A small multi-label image tagger, trained from scratch: adamw at rate 0.0023, 11500 steps.
Rows from block 6 of a small multi-label image tagger, named by matrix and row number. Rows with one number belong to one channel. Each number is 200 + 30 x the weight over its row's rms, rounded and kept within 0 to 999. All counts start at 0.
After each channel's rows are labels from the 100 images, of 14848, where the channel reaches its highest value: "strongest on" is what is common among them; "peak on" is the class under the peak. Only what is clearly more common there than usual is listed. The data: Sentinel-2 satellite tiles (TerraMesh).
# convs0: first 3x3 conv, stride 2 (model.blocks.6.convs.0.weight, 208x144x3x3, each kernel summed), inputs 96-143
# convs1: second 3x3 conv (model.blocks.6.convs.1.weight, 208x208x3x3, transposed, each kernel summed), outputs 84-125

convs0.201,191,151,121,186,202,204,219,201,134,190,216,150,196,176,196,202,186,210,183,127,187,200,202,207,186,224,180,170,206,175,191,186,175,172,180,210,213,175,153,200,153,190,172,221,178,195,185,190
convs1.201,237,165,225,143,226,175,247,132,223,167,210,238,211,206,257,211,234,200,202,217,178,185,214,175,186,164,198,207,213,134,160,157,182,225,220,201,238,133,239,163,190,202
strongest on: trees; main land cover: trees; clouds
peak on: trees

convs0.174,211,207,165,177,203,165,249,209,218,183,201,177,193,162,228,266,166,175,245,223,186,229,202,166,203,196,238,188,204,202,215,217,163,190,165,218,224,170,195,180,169,247,223,210,178,178,243,180
convs1.174,153,198,190,165,205,174,236,238,224,202,230,183,225,179,226,160,206,166,206,226,268,209,226,189,219,197,192,207,223,191,154,230,237,201,178,110,226,194,204,186,164,222
strongest on: water; flooded vegetation
peak on: water

convs0.177,198,174,202,163,148,204,155,191,177,182,245,215,157,183,220,175,131,223,184,171,158,239,140,223,143,223,192,186,144,202,169,173,177,122,217,188,201,150,193,178,205,167,143,210,203,183,199,193
convs1.177,203,216,168,144,219,141,193,217,169,215,195,170,206,247,269,234,243,204,189,217,170,182,175,147,196,176,225,186,160,173,233,163,180,173,171,191,157,193,185,147,203,183
strongest on: bare ground; main land cover: rangeland
peak on: rangeland

convs0.173,174,217,208,234,170,198,190,166,181,232,267,231,165,191,179,203,191,105,202,143,204,168,210,223,188,224,155,138,166,175,198,156,176,186,194,136,149,208,189,175,208,166,196,227,212,243,176,241
convs1.173,211,204,189,158,191,206,181,163,237,195,145,186,223,283,203,191,242,231,264,157,163,229,204,203,205,215,192,182,210,201,187,176,195,167,175,211,199,197,166,210,288,208
strongest on: trees; main land cover: trees
peak on: trees

convs0.168,150,174,144,207,208,225,186,203,144,211,197,183,200,181,168,129,193,195,148,178,216,166,187,209,186,201,167,207,197,188,193,147,178,191,157,186,179,167,174,205,145,142,196,223,143,202,148,157
convs1.168,264,218,226,188,223,183,248,167,230,194,209,216,213,190,223,218,216,186,264,216,182,203,208,148,204,199,201,204,210,166,185,190,189,199,222,242,229,153,227,203,212,239
strongest on: main land cover: trees
peak on: trees

convs0.202,139,170,174,255,200,127,156,212,201,190,231,203,199,227,120,227,152,168,153,232,234,198,144,228,143,235,167,138,170,210,161,216,170,210,166,223,188,223,157,153,214,158,218,214,200,168,243,233
convs1.202,230,233,215,215,220,208,247,192,241,179,199,103,174,217,192,177,198,191,207,230,180,209,211,144,177,226,258,151,192,195,202,202,181,188,158,190,230,176,127,238,200,206
strongest on: main land cover: trees; clouds
peak on: trees

convs0.37,195,182,224,227,152,185,180,207,230,190,161,202,205,227,210,196,186,179,202,273,221,220,190,193,210,162,227,196,182,176,169,217,196,219,173,221,174,224,232,193,235,198,214,234,186,216,222,229
convs1.37,220,189,190,278,200,215,220,159,159,154,153,158,152,193,187,204,200,187,235,230,206,211,190,217,197,253,193,200,194,293,169,128,201,142,195,211,188,193,188,236,165,201
strongest on: snow or ice; main land cover: snow or ice
peak on: snow or ice

convs0.203,158,203,194,195,180,129,170,197,166,185,177,194,204,175,129,187,197,221,170,153,182,180,168,214,167,216,232,165,156,211,164,215,176,180,205,202,235,183,137,159,191,177,190,175,232,205,189,180
convs1.203,225,197,206,117,226,195,245,182,219,203,224,219,209,241,208,188,230,170,186,216,185,155,202,168,205,183,225,180,207,137,204,216,201,239,224,187,220,181,191,190,171,232
strongest on: trees; clouds; main land cover: trees
peak on: trees

convs0.41,206,229,237,196,212,209,180,170,223,234,132,217,222,208,231,226,211,192,221,279,196,196,175,167,183,156,201,226,215,247,190,218,211,230,203,211,175,246,222,203,201,229,201,173,192,158,234,236
convs1.41,203,192,198,304,200,219,183,146,136,169,183,126,181,192,142,182,207,191,204,190,212,205,177,214,212,240,201,184,170,257,186,164,217,195,222,199,171,235,193,212,174,178
strongest on: snow or ice; main land cover: snow or ice
peak on: snow or ice; clouds

convs0.46,146,204,221,238,180,137,160,141,150,211,239,222,160,230,182,206,155,170,149,190,204,192,192,202,149,238,208,149,173,208,155,183,141,194,166,236,238,212,156,138,198,161,159,150,198,189,214,170
convs1.46,225,208,224,173,207,220,251,160,214,143,206,160,236,249,194,203,230,189,189,215,183,197,238,113,196,219,200,201,189,196,127,181,187,212,154,199,212,122,151,195,214,224
strongest on: trees; main land cover: trees; clouds
peak on: trees

convs0.15,172,211,171,158,189,187,221,213,192,159,210,188,207,194,196,191,178,222,192,176,216,244,194,227,161,207,159,185,188,192,152,190,205,154,178,234,204,205,221,222,210,198,170,262,181,184,188,188
convs1.15,204,192,174,182,218,190,165,231,190,159,205,230,193,131,220,210,226,226,214,185,227,226,168,172,200,210,213,252,216,185,207,151,140,233,202,201,190,250,216,219,125,224
strongest on: bare ground; main land cover: bare ground
peak on: bare ground

convs0.75,220,143,178,232,237,182,222,222,135,215,213,165,206,190,159,219,206,137,219,154,274,137,173,184,198,211,219,204,197,195,202,213,208,193,199,250,254,186,195,200,140,224,217,180,220,174,173,219
convs1.75,203,203,186,199,214,191,242,183,194,206,214,238,191,241,208,189,213,180,183,208,201,200,196,171,175,194,195,178,224,190,193,225,194,229,273,172,258,164,222,178,167,229
strongest on: water; main land cover: water
peak on: water

convs0.43,162,220,166,219,198,203,160,159,186,208,197,207,184,195,185,169,164,187,164,176,217,207,193,213,183,198,167,208,175,233,182,145,182,240,216,222,154,169,220,185,229,139,174,188,192,223,191,157
convs1.43,210,189,140,176,187,236,202,145,187,176,204,245,180,197,169,231,221,184,231,171,160,238,248,204,235,158,207,204,201,164,196,144,167,234,221,208,205,202,241,233,131,146
strongest on: clouds; main land cover: trees
peak on: clouds

convs0.18,244,193,187,179,141,174,171,241,177,166,157,210,182,200,184,233,209,165,247,166,216,196,216,155,170,193,181,168,211,202,211,223,197,181,177,189,191,165,239,204,194,240,192,170,172,143,198,253
convs1.18,118,208,210,211,187,196,168,186,186,174,117,226,142,210,227,187,174,176,155,147,251,211,136,252,193,222,186,176,218,225,216,177,234,215,179,153,187,221,230,212,218,217
strongest on: built area; crops; main land cover: crops
peak on: crops; built area

convs0.106,196,201,188,204,135,246,184,235,183,178,205,176,226,187,227,156,231,167,196,208,157,178,239,204,220,210,167,126,207,181,205,179,189,169,198,137,188,137,231,241,207,150,177,193,225,223,176,167
convs1.106,253,181,194,237,188,166,226,193,180,153,183,229,214,210,221,241,226,163,204,203,205,175,177,215,197,230,188,185,173,226,202,171,197,209,196,265,154,216,213,112,218,189
strongest on: bare ground; main land cover: rangeland
peak on: rangeland

convs0.187,218,191,229,191,193,206,201,188,203,214,220,209,212,262,234,217,194,201,203,246,179,199,246,164,184,218,246,206,233,151,227,234,152,229,163,185,235,186,238,180,252,209,200,189,213,220,232,254
convs1.187,211,181,203,269,193,206,198,187,205,145,227,162,222,230,131,197,125,166,178,179,178,211,223,202,187,258,203,147,195,253,151,191,227,146,185,203,167,197,154,207,164,219
strongest on: main land cover: crops; main land cover: snow or ice
peak on: crops; snow or ice

convs0.127,195,205,237,207,152,236,175,201,214,224,180,220,205,181,189,248,200,210,221,198,172,203,205,146,192,220,133,141,159,180,215,222,209,183,256,152,151,152,207,226,167,198,228,130,253,186,244,204
convs1.127,207,212,218,196,170,227,142,219,266,190,194,212,220,218,169,234,163,193,132,171,186,227,211,227,188,173,187,162,182,178,196,207,146,177,187,214,182,255,196,169,287,255
strongest on: built area; crops; main land cover: crops
peak on: built area

convs0.116,191,238,193,187,225,182,239,180,219,212,244,189,171,142,183,304,163,221,194,179,195,241,174,189,191,245,197,215,205,225,248,230,196,212,211,214,218,249,155,193,160,218,217,185,187,147,292,212
convs1.116,133,138,218,139,236,218,168,198,238,179,207,208,201,191,186,106,243,212,185,215,241,206,227,226,198,172,219,204,200,167,165,198,214,233,190,95,226,225,219,201,203,210
strongest on: main land cover: water
peak on: water

convs0.179,242,197,230,163,203,171,209,189,190,174,154,231,174,176,156,188,191,195,271,176,242,176,211,186,217,143,208,187,233,196,241,275,209,195,188,164,196,160,186,214,181,305,176,199,171,168,210,273
convs1.179,121,216,163,191,225,208,165,218,214,184,211,218,198,186,184,141,159,176,152,161,247,196,228,234,243,197,217,209,186,203,181,201,215,223,212,103,206,211,225,208,217,189
strongest on: crops; built area; main land cover: crops
peak on: crops

convs0.1,154,183,185,236,196,152,171,152,187,211,244,213,171,229,101,212,135,155,159,214,209,195,164,244,151,220,182,153,184,256,159,184,169,190,199,225,205,235,139,163,199,168,157,216,213,173,227,219
convs1.1,223,222,192,203,210,188,220,189,208,201,214,121,191,270,189,168,227,234,208,211,182,204,209,147,175,222,250,196,182,210,226,204,202,222,149,192,231,118,148,226,192,182
strongest on: trees; main land cover: trees; clouds
peak on: trees

convs0.124,173,151,177,205,216,235,197,216,207,201,211,166,245,215,137,143,227,224,186,217,219,207,248,231,217,193,196,159,193,197,189,172,219,193,230,182,231,155,191,224,179,164,188,233,213,231,198,183
convs1.124,248,163,209,230,196,140,184,226,193,159,184,219,181,221,189,225,240,177,220,216,200,163,185,184,178,191,168,231,214,189,213,181,174,186,228,246,209,160,255,180,191,207
strongest on: bare ground; main land cover: bare ground
peak on: bare ground

convs0.107,209,261,206,252,181,224,188,192,193,216,261,249,175,211,192,193,193,162,221,125,204,137,244,168,202,219,131,195,181,197,217,200,184,183,194,201,191,195,226,184,197,182,203,196,197,171,175,211
convs1.107,199,180,217,180,199,163,234,181,201,189,153,211,231,223,181,255,247,255,237,178,190,186,177,227,208,225,172,137,263,201,207,227,241,193,183,221,207,158,191,216,200,191
strongest on: trees; clouds; main land cover: trees
peak on: trees

convs0.123,179,138,213,213,264,242,231,189,223,205,230,167,233,192,166,177,243,227,218,236,239,219,280,222,244,182,217,162,209,175,182,196,215,182,233,199,225,168,205,223,216,206,196,214,216,258,217,183
convs1.123,232,172,259,237,196,170,197,202,188,179,163,240,179,205,187,240,220,197,203,203,179,141,166,203,223,152,176,246,212,175,182,200,175,173,228,232,229,185,250,181,213,243
strongest on: main land cover: water
peak on: water

convs0.155,170,232,192,216,258,205,166,169,252,229,229,208,221,212,217,177,166,187,173,212,151,207,101,225,182,184,163,288,186,250,181,184,169,212,191,238,203,282,242,175,201,168,212,239,165,136,226,214
convs1.155,172,186,139,218,184,197,201,152,148,190,160,188,119,185,188,209,222,239,208,142,209,232,167,208,196,233,219,197,235,233,193,152,246,229,214,191,195,173,184,238,185,147
strongest on: clouds; main land cover: trees
peak on: clouds

convs0.60,192,199,161,150,180,212,157,165,179,159,240,214,210,210,193,190,199,183,218,212,257,197,187,182,198,217,126,177,225,238,210,185,209,173,186,244,195,183,202,221,206,209,138,220,186,168,197,209
convs1.60,199,191,169,178,203,141,160,223,199,196,230,226,200,184,195,177,232,219,196,208,251,177,190,172,180,195,204,239,174,205,211,181,209,233,213,195,213,215,257,156,132,181
strongest on: bare ground; main land cover: bare ground
peak on: bare ground

convs0.145,219,179,206,221,243,177,200,232,223,187,163,184,240,197,195,181,226,219,171,192,278,176,243,185,215,156,186,271,245,203,155,160,202,153,237,222,169,211,210,162,188,201,235,190,224,211,211,148
convs1.145,190,202,230,251,213,156,223,178,283,192,169,214,164,202,212,245,178,226,234,170,158,161,166,190,157,204,215,202,194,222,197,156,175,184,280,203,240,207,245,199,229,225
strongest on: snow or ice; main land cover: snow or ice; main land cover: water
peak on: water; snow or ice

convs0.160,189,168,223,197,170,193,180,187,181,192,173,216,193,206,180,256,196,209,213,167,222,189,186,152,186,260,166,150,175,176,186,199,195,152,218,138,201,110,213,197,194,188,203,149,217,181,224,238
convs1.160,138,186,221,185,190,200,118,176,266,175,166,230,200,231,228,199,163,220,119,153,199,227,186,224,157,230,201,210,201,219,191,214,196,205,212,151,226,236,208,176,284,235
strongest on: built area; crops; water; main land cover: crops
peak on: built area; crops

convs0.139,169,243,179,184,196,178,190,171,200,219,147,225,209,178,207,169,221,215,182,187,175,161,187,194,187,189,170,204,200,246,186,163,212,183,210,194,173,177,222,193,206,156,157,166,184,224,172,189
convs1.139,160,188,194,172,197,163,206,211,186,193,182,211,198,195,144,151,229,166,230,121,188,162,192,221,190,191,178,187,178,197,195,192,199,209,203,206,181,219,226,191,184,200
strongest on: clouds; main land cover: trees
peak on: clouds

convs0.188,180,213,226,169,172,275,209,191,167,242,199,205,197,182,225,217,212,199,204,171,181,210,211,208,216,209,177,218,222,168,171,159,252,193,193,216,193,199,217,314,210,197,182,181,226,191,223,167
convs1.188,195,181,190,204,205,207,144,200,195,175,175,257,178,155,182,183,188,226,219,195,206,218,135,169,195,220,219,223,180,214,184,165,175,242,213,215,173,244,192,226,197,191
strongest on: bare ground; snow or ice
peak on: snow or ice

convs0.171,199,168,301,187,196,204,165,163,184,228,223,246,196,217,229,232,203,217,171,222,225,208,157,198,187,233,201,160,195,172,204,189,240,218,224,209,197,211,217,226,224,171,157,183,251,152,319,192
convs1.171,237,212,225,184,175,211,161,150,167,176,221,188,184,197,146,137,194,153,214,226,121,218,214,180,200,224,167,214,157,212,96,190,202,136,220,180,176,219,223,178,269,171
strongest on: water; bare ground; main land cover: water
peak on: water

convs0.91,194,203,179,180,195,210,155,181,151,194,250,215,175,192,197,124,177,163,168,181,234,182,206,210,169,207,185,211,193,222,168,154,190,178,201,207,208,194,212,201,191,177,167,171,177,213,137,171
convs1.91,228,177,164,140,179,226,202,137,143,159,207,258,195,243,170,181,259,232,198,185,167,179,205,150,201,160,190,243,184,165,159,163,188,226,257,205,213,187,255,212,153,195
strongest on: clouds; main land cover: trees
peak on: clouds

convs0.32,158,177,230,164,212,216,180,232,190,230,261,181,195,133,234,211,203,154,172,183,169,221,135,248,205,189,162,239,155,192,189,201,220,246,178,250,162,230,215,203,211,160,246,175,192,161,221,172
convs1.32,177,228,173,189,177,207,201,163,160,207,197,210,110,230,200,208,232,266,229,209,166,216,152,188,156,218,228,234,258,210,189,161,198,140,164,184,204,196,204,236,217,194
strongest on: snow or ice; main land cover: snow or ice
peak on: snow or ice

convs0.76,167,203,157,163,176,232,186,180,227,238,211,171,247,218,213,215,231,276,167,235,138,241,219,185,214,214,169,191,189,139,228,216,174,220,209,203,244,176,192,204,203,175,193,243,256,190,183,190
convs1.76,195,209,181,223,215,174,167,218,230,208,230,198,248,215,216,221,154,155,142,209,169,125,219,213,220,158,196,176,213,157,200,223,184,181,157,215,133,246,189,173,186,193
strongest on: bare ground; main land cover: bare ground
peak on: bare ground

convs0.167,151,166,124,207,171,200,226,219,206,218,217,191,229,175,211,213,198,177,203,187,209,230,139,206,172,197,178,225,152,209,162,219,178,209,180,164,187,157,208,194,159,191,231,235,184,149,176,207
convs1.167,173,223,172,189,216,205,224,212,233,198,143,166,146,130,281,242,144,191,240,220,197,257,166,243,191,167,177,185,204,184,239,93,192,175,174,200,195,180,192,210,206,205
strongest on: flooded vegetation; main land cover: flooded vegetation
peak on: flooded vegetation

convs0.199,320,216,223,168,178,204,181,218,184,179,184,203,189,211,230,247,194,174,264,182,190,179,228,190,201,189,207,199,265,237,275,248,172,232,190,156,206,221,217,219,175,287,181,206,213,164,235,301
convs1.199,138,219,195,204,206,219,146,208,202,192,233,228,219,198,200,146,179,168,196,158,259,191,237,244,204,229,190,176,159,228,210,205,225,239,203,135,213,220,230,202,201,198
strongest on: crops; main land cover: crops; built area
peak on: crops

convs0.185,229,194,215,156,165,238,179,237,145,219,251,237,215,174,192,237,193,242,235,132,177,189,219,159,235,260,182,161,184,169,214,217,194,159,203,160,190,164,239,214,181,226,215,194,175,215,173,214
convs1.185,156,179,221,103,216,169,158,189,227,183,139,230,218,224,217,169,177,228,171,177,228,181,150,218,201,215,200,204,201,195,177,224,206,229,194,202,193,223,201,162,243,208
strongest on: built area; crops; main land cover: crops
peak on: built area

convs0.25,195,230,212,164,256,202,200,178,222,248,153,194,218,195,221,221,206,202,165,171,170,197,155,178,158,200,184,228,220,193,206,175,221,237,226,214,176,191,211,214,185,181,162,171,205,225,257,227
convs1.25,151,179,165,194,222,207,188,179,174,212,172,210,153,162,119,139,216,220,204,133,181,199,173,218,184,199,233,203,181,195,192,180,212,232,211,193,165,230,221,212,208,180
strongest on: clouds
peak on: clouds

convs0.164,174,219,224,237,161,169,150,170,153,230,216,203,169,244,172,181,121,142,159,172,186,199,193,214,151,240,188,101,171,189,167,185,140,193,193,231,204,192,180,134,198,172,178,157,192,205,192,173
convs1.164,197,209,214,160,215,215,203,162,194,143,185,151,228,279,205,214,262,185,210,205,162,191,222,146,220,194,211,207,198,174,134,182,170,209,134,187,201,146,158,194,206,221
strongest on: trees; clouds; main land cover: trees
peak on: trees

convs0.122,200,192,171,175,156,160,155,193,221,148,224,197,205,198,232,183,192,183,235,225,206,243,188,176,155,173,228,189,179,189,157,227,182,141,206,179,202,245,228,178,240,208,199,183,156,212,181,218
convs1.122,130,177,216,211,177,232,185,228,223,176,200,222,205,214,202,128,178,178,152,173,266,239,209,247,165,220,170,190,180,233,184,183,216,204,195,73,208,206,216,185,213,210
strongest on: water; built area; clouds; main land cover: water
peak on: water

convs0.128,156,183,237,167,216,217,152,186,200,233,207,190,184,128,233,234,162,166,177,211,192,217,133,136,199,253,144,194,183,159,193,220,207,246,193,215,143,229,198,227,183,184,201,173,197,165,258,224
convs1.128,185,196,201,177,206,238,180,154,181,183,158,189,130,180,201,212,220,248,210,169,181,199,207,206,226,177,196,221,219,154,172,147,171,145,150,184,237,236,180,273,242,201
strongest on: snow or ice; main land cover: snow or ice
peak on: snow or ice