config = dict(
    arch='wide_resnet',
    model='multi-label image tagger',
    dataset='Sentinel-2 satellite tiles (TerraMesh)',
    train_examples=72500,
    image_size=32,
    crop_scale_min=1,
    horizontal_flip=True,
    translate=0.06,
    rotation_deg=10,
    norm='batchnorm',
    activation='relu',
    depths=[3, 3, 3],
    kernel_size=3,
    stem='deep',
    avg_pool_shortcut=False,
    widths=[96, 144, 208],
    num_labels=9,
    mixing='mixup',
    init='trunc_normal_002',
    residual_init='none',
    optimizer='adamw',
    lr=0.0023,
    beta1=0.9,
    beta2=0.98,
    eps=1e-06,
    grad_clip=1.0,
    steps=11500,
    batch_size=256,
    epochs=40.6,
    lr_schedule='cosine',
    final_lr_fraction=0.1,
    warmup_steps=1150,
    weight_decay=0.05,
)
Rows from block 6 of a small multi-label image tagger, named by matrix and row number. Rows with one number belong to one channel. Each number is 50 + 10 x the weight over its row's rms, rounded and kept within 0 to 99. All counts start at 0. After the name is the row's rms in percent of the matrix's.
After each channel's rows are labels from the 100 images, of 14848, where the channel reaches its highest value: "strongest on" is what is common among them; "lies over" is the class under the peak. Only what is clearly more common there than usual is listed. The data: Sentinel-2 satellite tiles (TerraMesh). In brackets: how many of the 100.
# convs0: first 3x3 conv, stride 2 (model.blocks.6.convs.0.weight, 208x144x3x3, each kernel summed), inputs 48-95
# convs1: second 3x3 conv (model.blocks.6.convs.1.weight, 208x208x3x3, transposed, each kernel summed), outputs 42-83

convs0.57 084:56 45 51 52 47 58 43 52 49 43 43 72 44 52 52 43 61 53 50 54 55 47 47 62 38 47 55 58 52 58 45 83 46 70 37 56 52 40 46 59 45 53 58 65 49 43 50 53
convs1.57 080:59 67 53 49 42 36 42 64 47 59 34 50 36 50 58 44 53 43 38 40 60 46 46 42 59 37 55 58 18 52 53 37 48 61 52 40 57 40 33 47 48 53
strongest on: crops (77); water (67); built area (65); main land cover: crops (47)
lies over: crops (48)

convs0.155 088:58 45 39 52 58 58 66 54 43 58 38 48 57 43 34 48 39 54 44 41 49 30 47 47 48 43 57 56 49 32 33 52 58 56 28 59 43 41 39 54 57 49 42 60 55 45 42 39
convs1.155 100:54 44 31 58 51 51 58 30 54 29 52 26 67 57 44 51 66 61 46 56 46 45 42 47 47 56 49 55 40 46 56 42 59 35 57 50 50 43 47 35 42 48
strongest on: clouds (66); main land cover: trees (40)
lies over: clouds (57)

convs0.64 102:63 47 52 36 46 56 61 53 49 43 52 33 40 50 42 47 31 54 40 45 44 58 52 35 34 53 41 50 20 28 39 44 47 56 38 60 37 54 49 44 60 60 51 49 59 41 58 50
convs1.64 087:56 54 36 44 47 68 58 29 58 49 40 57 48 32 61 67 58 48 42 66 61 40 61 41 55 36 56 51 50 56 32 48 48 34 36 48 59 48 44 38 39 53
strongest on: clouds (96); main land cover: water (31)
lies over: clouds (47)

convs0.102 097:49 56 61 47 43 44 51 43 63 48 33 40 63 71 52 34 72 66 45 61 38 39 46 42 69 46 61 53 51 43 41 47 39 61 46 41 52 61 49 72 53 59 60 45 61 36 53 62
convs1.102 088:37 50 43 31 40 57 38 46 58 50 42 55 58 59 53 57 57 44 48 64 43 42 56 53 46 42 39 57 50 45 81 59 43 34 58 52 53 36 47 40 72 55
strongest on: snow or ice (72); main land cover: snow or ice (35)
lies over: snow or ice (35)

convs0.181 090:58 50 52 36 37 56 62 45 75 53 60 59 42 42 34 53 51 53 39 48 44 57 39 60 37 47 24 46 67 46 39 66 55 54 59 46 49 69 49 45 57 56 56 49 63 57 62 66
convs1.181 089:41 56 48 30 44 44 43 43 58 46 53 42 42 43 66 53 24 37 37 55 49 52 47 67 54 48 53 42 44 61 63 50 43 43 55 34 62 54 54 38 44 39
strongest on: water (78); bare ground (49); main land cover: water (42); flooded vegetation (38)
lies over: water (55)

convs0.114 106:55 49 48 52 52 53 61 53 52 48 48 46 37 58 43 38 40 50 39 53 54 51 46 42 29 41 53 29 28 40 27 43 54 45 31 43 47 45 44 42 61 56 41 46 58 41 40 56
convs1.114 100:57 49 38 47 45 60 55 29 42 46 66 41 52 42 57 50 60 55 60 55 65 48 53 40 53 59 50 61 35 57 35 28 53 20 47 61 45 42 55 37 39 54
strongest on: clouds (98)
lies over: clouds (96)

convs0.168 121:48 53 49 44 50 44 49 41 43 60 41 22 38 54 64 52 46 48 38 34 56 44 65 38 30 52 60 48 51 41 39 31 48 62 48 48 46 47 40 43 40 36 54 43 37 42 39 48
convs1.168 087:27 52 47 34 56 54 52 38 44 37 48 66 33 36 52 48 38 43 58 45 59 62 53 43 49 28 38 60 65 63 46 49 38 36 24 64 44 49 57 48 32 51
strongest on: main land cover: trees (69)
lies over: trees (69)

convs0.173 105:55 70 46 32 25 56 30 60 39 50 42 56 48 41 61 44 63 53 51 50 37 39 67 44 53 53 54 55 47 52 54 37 56 48 48 35 36 42 36 62 59 51 36 53 53 43 28 25
convs1.173 111:48 54 63 68 69 36 57 46 52 49 45 52 52 49 27 63 64 60 27 57 54 57 42 42 51 39 60 44 54 57 51 40 51 37 50 50 52 61 59 53 51 45
strongest on: trees (95); main land cover: trees (49)
lies over: trees (51)

convs0.7 091:47 56 52 47 38 53 47 54 57 51 44 66 46 39 49 55 64 46 65 61 48 49 54 59 45 49 60 48 45 56 47 77 54 67 37 59 41 35 42 53 51 52 50 53 53 47 47 58
convs1.7 089:62 54 53 50 47 43 43 70 49 66 34 43 47 54 64 30 67 46 45 44 63 48 47 47 58 34 56 54 36 56 52 36 39 71 52 46 65 38 37 46 44 54
strongest on: water (80); bare ground (53); main land cover: water (32)
lies over: water (39)

convs0.21 106:74 49 52 43 43 52 47 52 57 49 46 55 51 67 39 44 41 52 52 64 39 48 28 38 55 49 49 53 25 30 47 50 67 48 58 48 41 47 47 48 67 56 44 32 69 39 46 53
convs1.21 104:50 58 45 38 50 42 29 55 45 52 28 47 43 44 61 64 33 37 37 30 38 29 47 52 61 39 45 59 51 33 62 55 46 70 67 34 57 51 37 37 63 40
strongest on: crops (65); main land cover: crops (51)
lies over: crops (48)

convs0.152 097:56 45 41 48 49 61 62 56 53 46 53 47 41 52 41 37 33 53 45 55 43 54 37 39 37 47 47 34 31 31 21 47 58 52 35 48 36 48 48 42 61 62 42 48 62 43 44 52
convs1.152 089:56 47 40 45 46 62 55 30 46 43 64 40 49 41 57 57 62 52 57 55 64 45 53 47 51 61 47 57 30 54 36 28 56 27 49 53 50 44 52 32 40 53
strongest on: clouds (98)
lies over: clouds (91)

convs0.37 121:48 64 12 60 61 50 42 55 54 49 54 46 52 33 55 53 41 48 59 49 49 45 59 55 50 39 61 69 60 35 46 49 51 56 54 51 56 33 41 57 39 36 41 56 46 55 41 37
convs1.37 102:43 53 45 58 42 38 53 49 54 44 51 59 81 86 53 51 49 28 42 36 44 59 47 56 51 53 52 51 54 57 64 57 48 52 48 54 30 47 55 52 48 47
strongest on: snow or ice (98); main land cover: snow or ice (93)
lies over: snow or ice (97)

convs0.176 116:34 54 24 54 50 44 42 45 56 63 55 51 51 39 45 57 42 44 49 46 49 50 48 50 53 50 46 66 55 50 58 50 59 57 51 57 31 33 47 53 36 35 38 54 40 61 37 40
convs1.176 091:41 54 42 60 48 37 57 53 58 37 61 47 80 60 56 55 51 39 50 41 43 63 54 59 61 63 50 50 53 54 45 56 51 54 47 55 47 47 58 51 40 53
strongest on: snow or ice (97); main land cover: snow or ice (91)
lies over: snow or ice (93)

convs0.99 104:55 53 49 54 61 59 45 62 66 72 60 55 46 55 62 55 44 54 49 49 48 72 59 49 52 58 63 38 49 62 57 50 53 55 68 45 61 55 42 50 62 54 55 53 54 51 42 51
convs1.99 087:40 51 58 46 58 51 42 50 40 43 55 41 64 51 48 35 48 52 32 66 51 67 50 60 44 68 44 62 48 46 50 55 43 48 39 46 59 39 62 41 43 46
strongest on: snow or ice (70); main land cover: snow or ice (58); clouds (34)
lies over: snow or ice (62); clouds (29)

convs0.141 110:66 36 42 53 55 53 75 50 46 60 23 51 61 52 34 42 39 40 56 45 49 40 54 50 50 41 50 53 37 31 46 61 58 50 49 53 62 55 56 42 54 52 60 37 64 41 65 50
convs1.141 116:43 52 38 52 45 55 54 52 60 37 49 58 51 47 53 32 52 54 64 57 49 40 43 43 52 38 29 45 38 56 53 37 43 58 50 46 56 44 43 52 47 50
strongest on: clouds (50); main land cover: trees (44)
lies over: clouds (40)

convs0.77 110:46 43 41 33 48 49 53 47 54 62 34 51 70 56 32 42 49 53 51 40 38 37 52 62 55 48 57 41 51 42 43 60 43 62 11 41 47 40 39 53 44 59 43 45 47 48 56 47
convs1.77 122:46 55 46 59 52 43 62 51 64 43 41 44 65 46 30 62 56 59 45 49 43 52 44 22 50 29 45 26 49 62 57 41 61 49 58 59 50 50 56 46 58 52
strongest on: trees (89); snow or ice (67); main land cover: snow or ice (51); flooded vegetation (30)
lies over: snow or ice (40)

convs0.174 099:59 43 52 44 42 53 46 53 48 42 53 85 48 50 47 46 48 47 51 47 43 42 37 56 53 48 53 51 44 43 30 82 56 56 54 42 50 41 43 40 60 61 51 41 67 53 52 55
convs1.174 105:46 65 49 47 34 39 47 58 45 51 27 53 52 49 68 54 38 43 35 47 43 39 34 44 46 36 52 50 28 45 62 44 51 70 62 34 52 56 31 42 56 30
strongest on: water (66); flooded vegetation (31)
lies over: water (27)

convs0.43 090:59 56 44 56 24 57 30 60 45 51 51 46 41 47 41 54 37 61 56 43 41 42 49 46 39 42 36 51 47 44 27 50 52 68 45 49 41 58 44 44 56 63 42 67 53 58 48 64
convs1.43 099:45 50 33 48 46 51 65 31 62 26 45 50 57 54 54 50 69 59 45 46 58 56 52 41 48 46 46 51 51 53 51 36 64 43 62 70 68 46 57 35 34 42
strongest on: clouds (91); main land cover: trees (53)
lies over: clouds (59)

convs0.101 122:37 60 13 60 61 52 47 53 51 50 57 45 54 35 52 53 40 43 56 46 48 45 55 57 54 43 57 67 62 43 50 53 50 59 54 51 51 34 44 52 34 33 38 58 41 57 46 36
convs1.101 092:47 54 42 62 39 45 50 49 52 45 50 52 77 78 60 57 49 27 43 37 45 58 48 56 51 53 55 52 53 55 55 55 53 49 49 49 39 40 55 56 46 51
strongest on: snow or ice (98); main land cover: snow or ice (94)
lies over: snow or ice (97)

convs0.146 099:34 48 47 38 56 52 56 52 58 65 41 33 47 58 70 54 50 43 49 31 43 41 61 40 42 57 59 51 58 59 61 40 47 66 42 49 52 45 47 51 43 37 49 57 37 53 44 56
convs1.146 086:35 48 58 41 51 58 55 53 32 46 46 50 57 50 44 41 35 33 46 52 49 47 44 45 42 42 47 47 55 63 51 51 29 46 36 53 53 43 48 60 51 50
strongest on: snow or ice (92); main land cover: snow or ice (89)
lies over: snow or ice (89)

convs0.66 106:49 42 40 55 56 47 51 50 52 79 47 44 57 62 46 61 44 47 44 38 60 51 50 41 60 45 46 49 44 45 52 41 65 50 60 50 49 40 50 50 57 49 41 51 45 56 47 35
convs1.66 101:48 49 37 54 60 38 51 62 52 35 63 51 60 48 40 52 55 48 47 41 35 65 54 60 58 64 34 56 49 52 48 56 56 67 54 50 53 43 59 39 49 43
strongest on: snow or ice (99); main land cover: snow or ice (74)
lies over: snow or ice (73)

convs0.49 109:53 41 52 46 45 47 45 50 44 41 26 62 49 46 44 33 40 47 51 50 53 40 37 54 54 37 33 50 32 63 61 58 49 52 32 46 41 32 34 39 55 56 53 42 62 27 46 44
convs1.49 097:69 55 65 62 51 54 49 72 54 74 42 42 45 51 30 54 61 60 40 57 51 28 47 37 60 47 49 48 36 41 55 48 55 57 52 53 63 45 17 55 57 51
strongest on: crops (100); built area (87); main land cover: crops (84)
lies over: crops (87)

convs0.202 108:61 52 37 50 62 49 50 52 39 34 43 52 51 48 50 48 38 48 46 53 71 36 70 53 50 39 65 54 47 57 49 49 48 37 60 27 60 45 44 30 46 37 58 49 37 46 45 40
convs1.202 111:35 56 54 60 52 54 50 36 53 40 53 55 54 41 51 65 37 55 50 52 52 55 34 40 42 45 51 64 45 53 37 45 41 20 26 53 42 54 50 52 34 55
strongest on: main land cover: trees (44); clouds (42)
lies over: trees (48)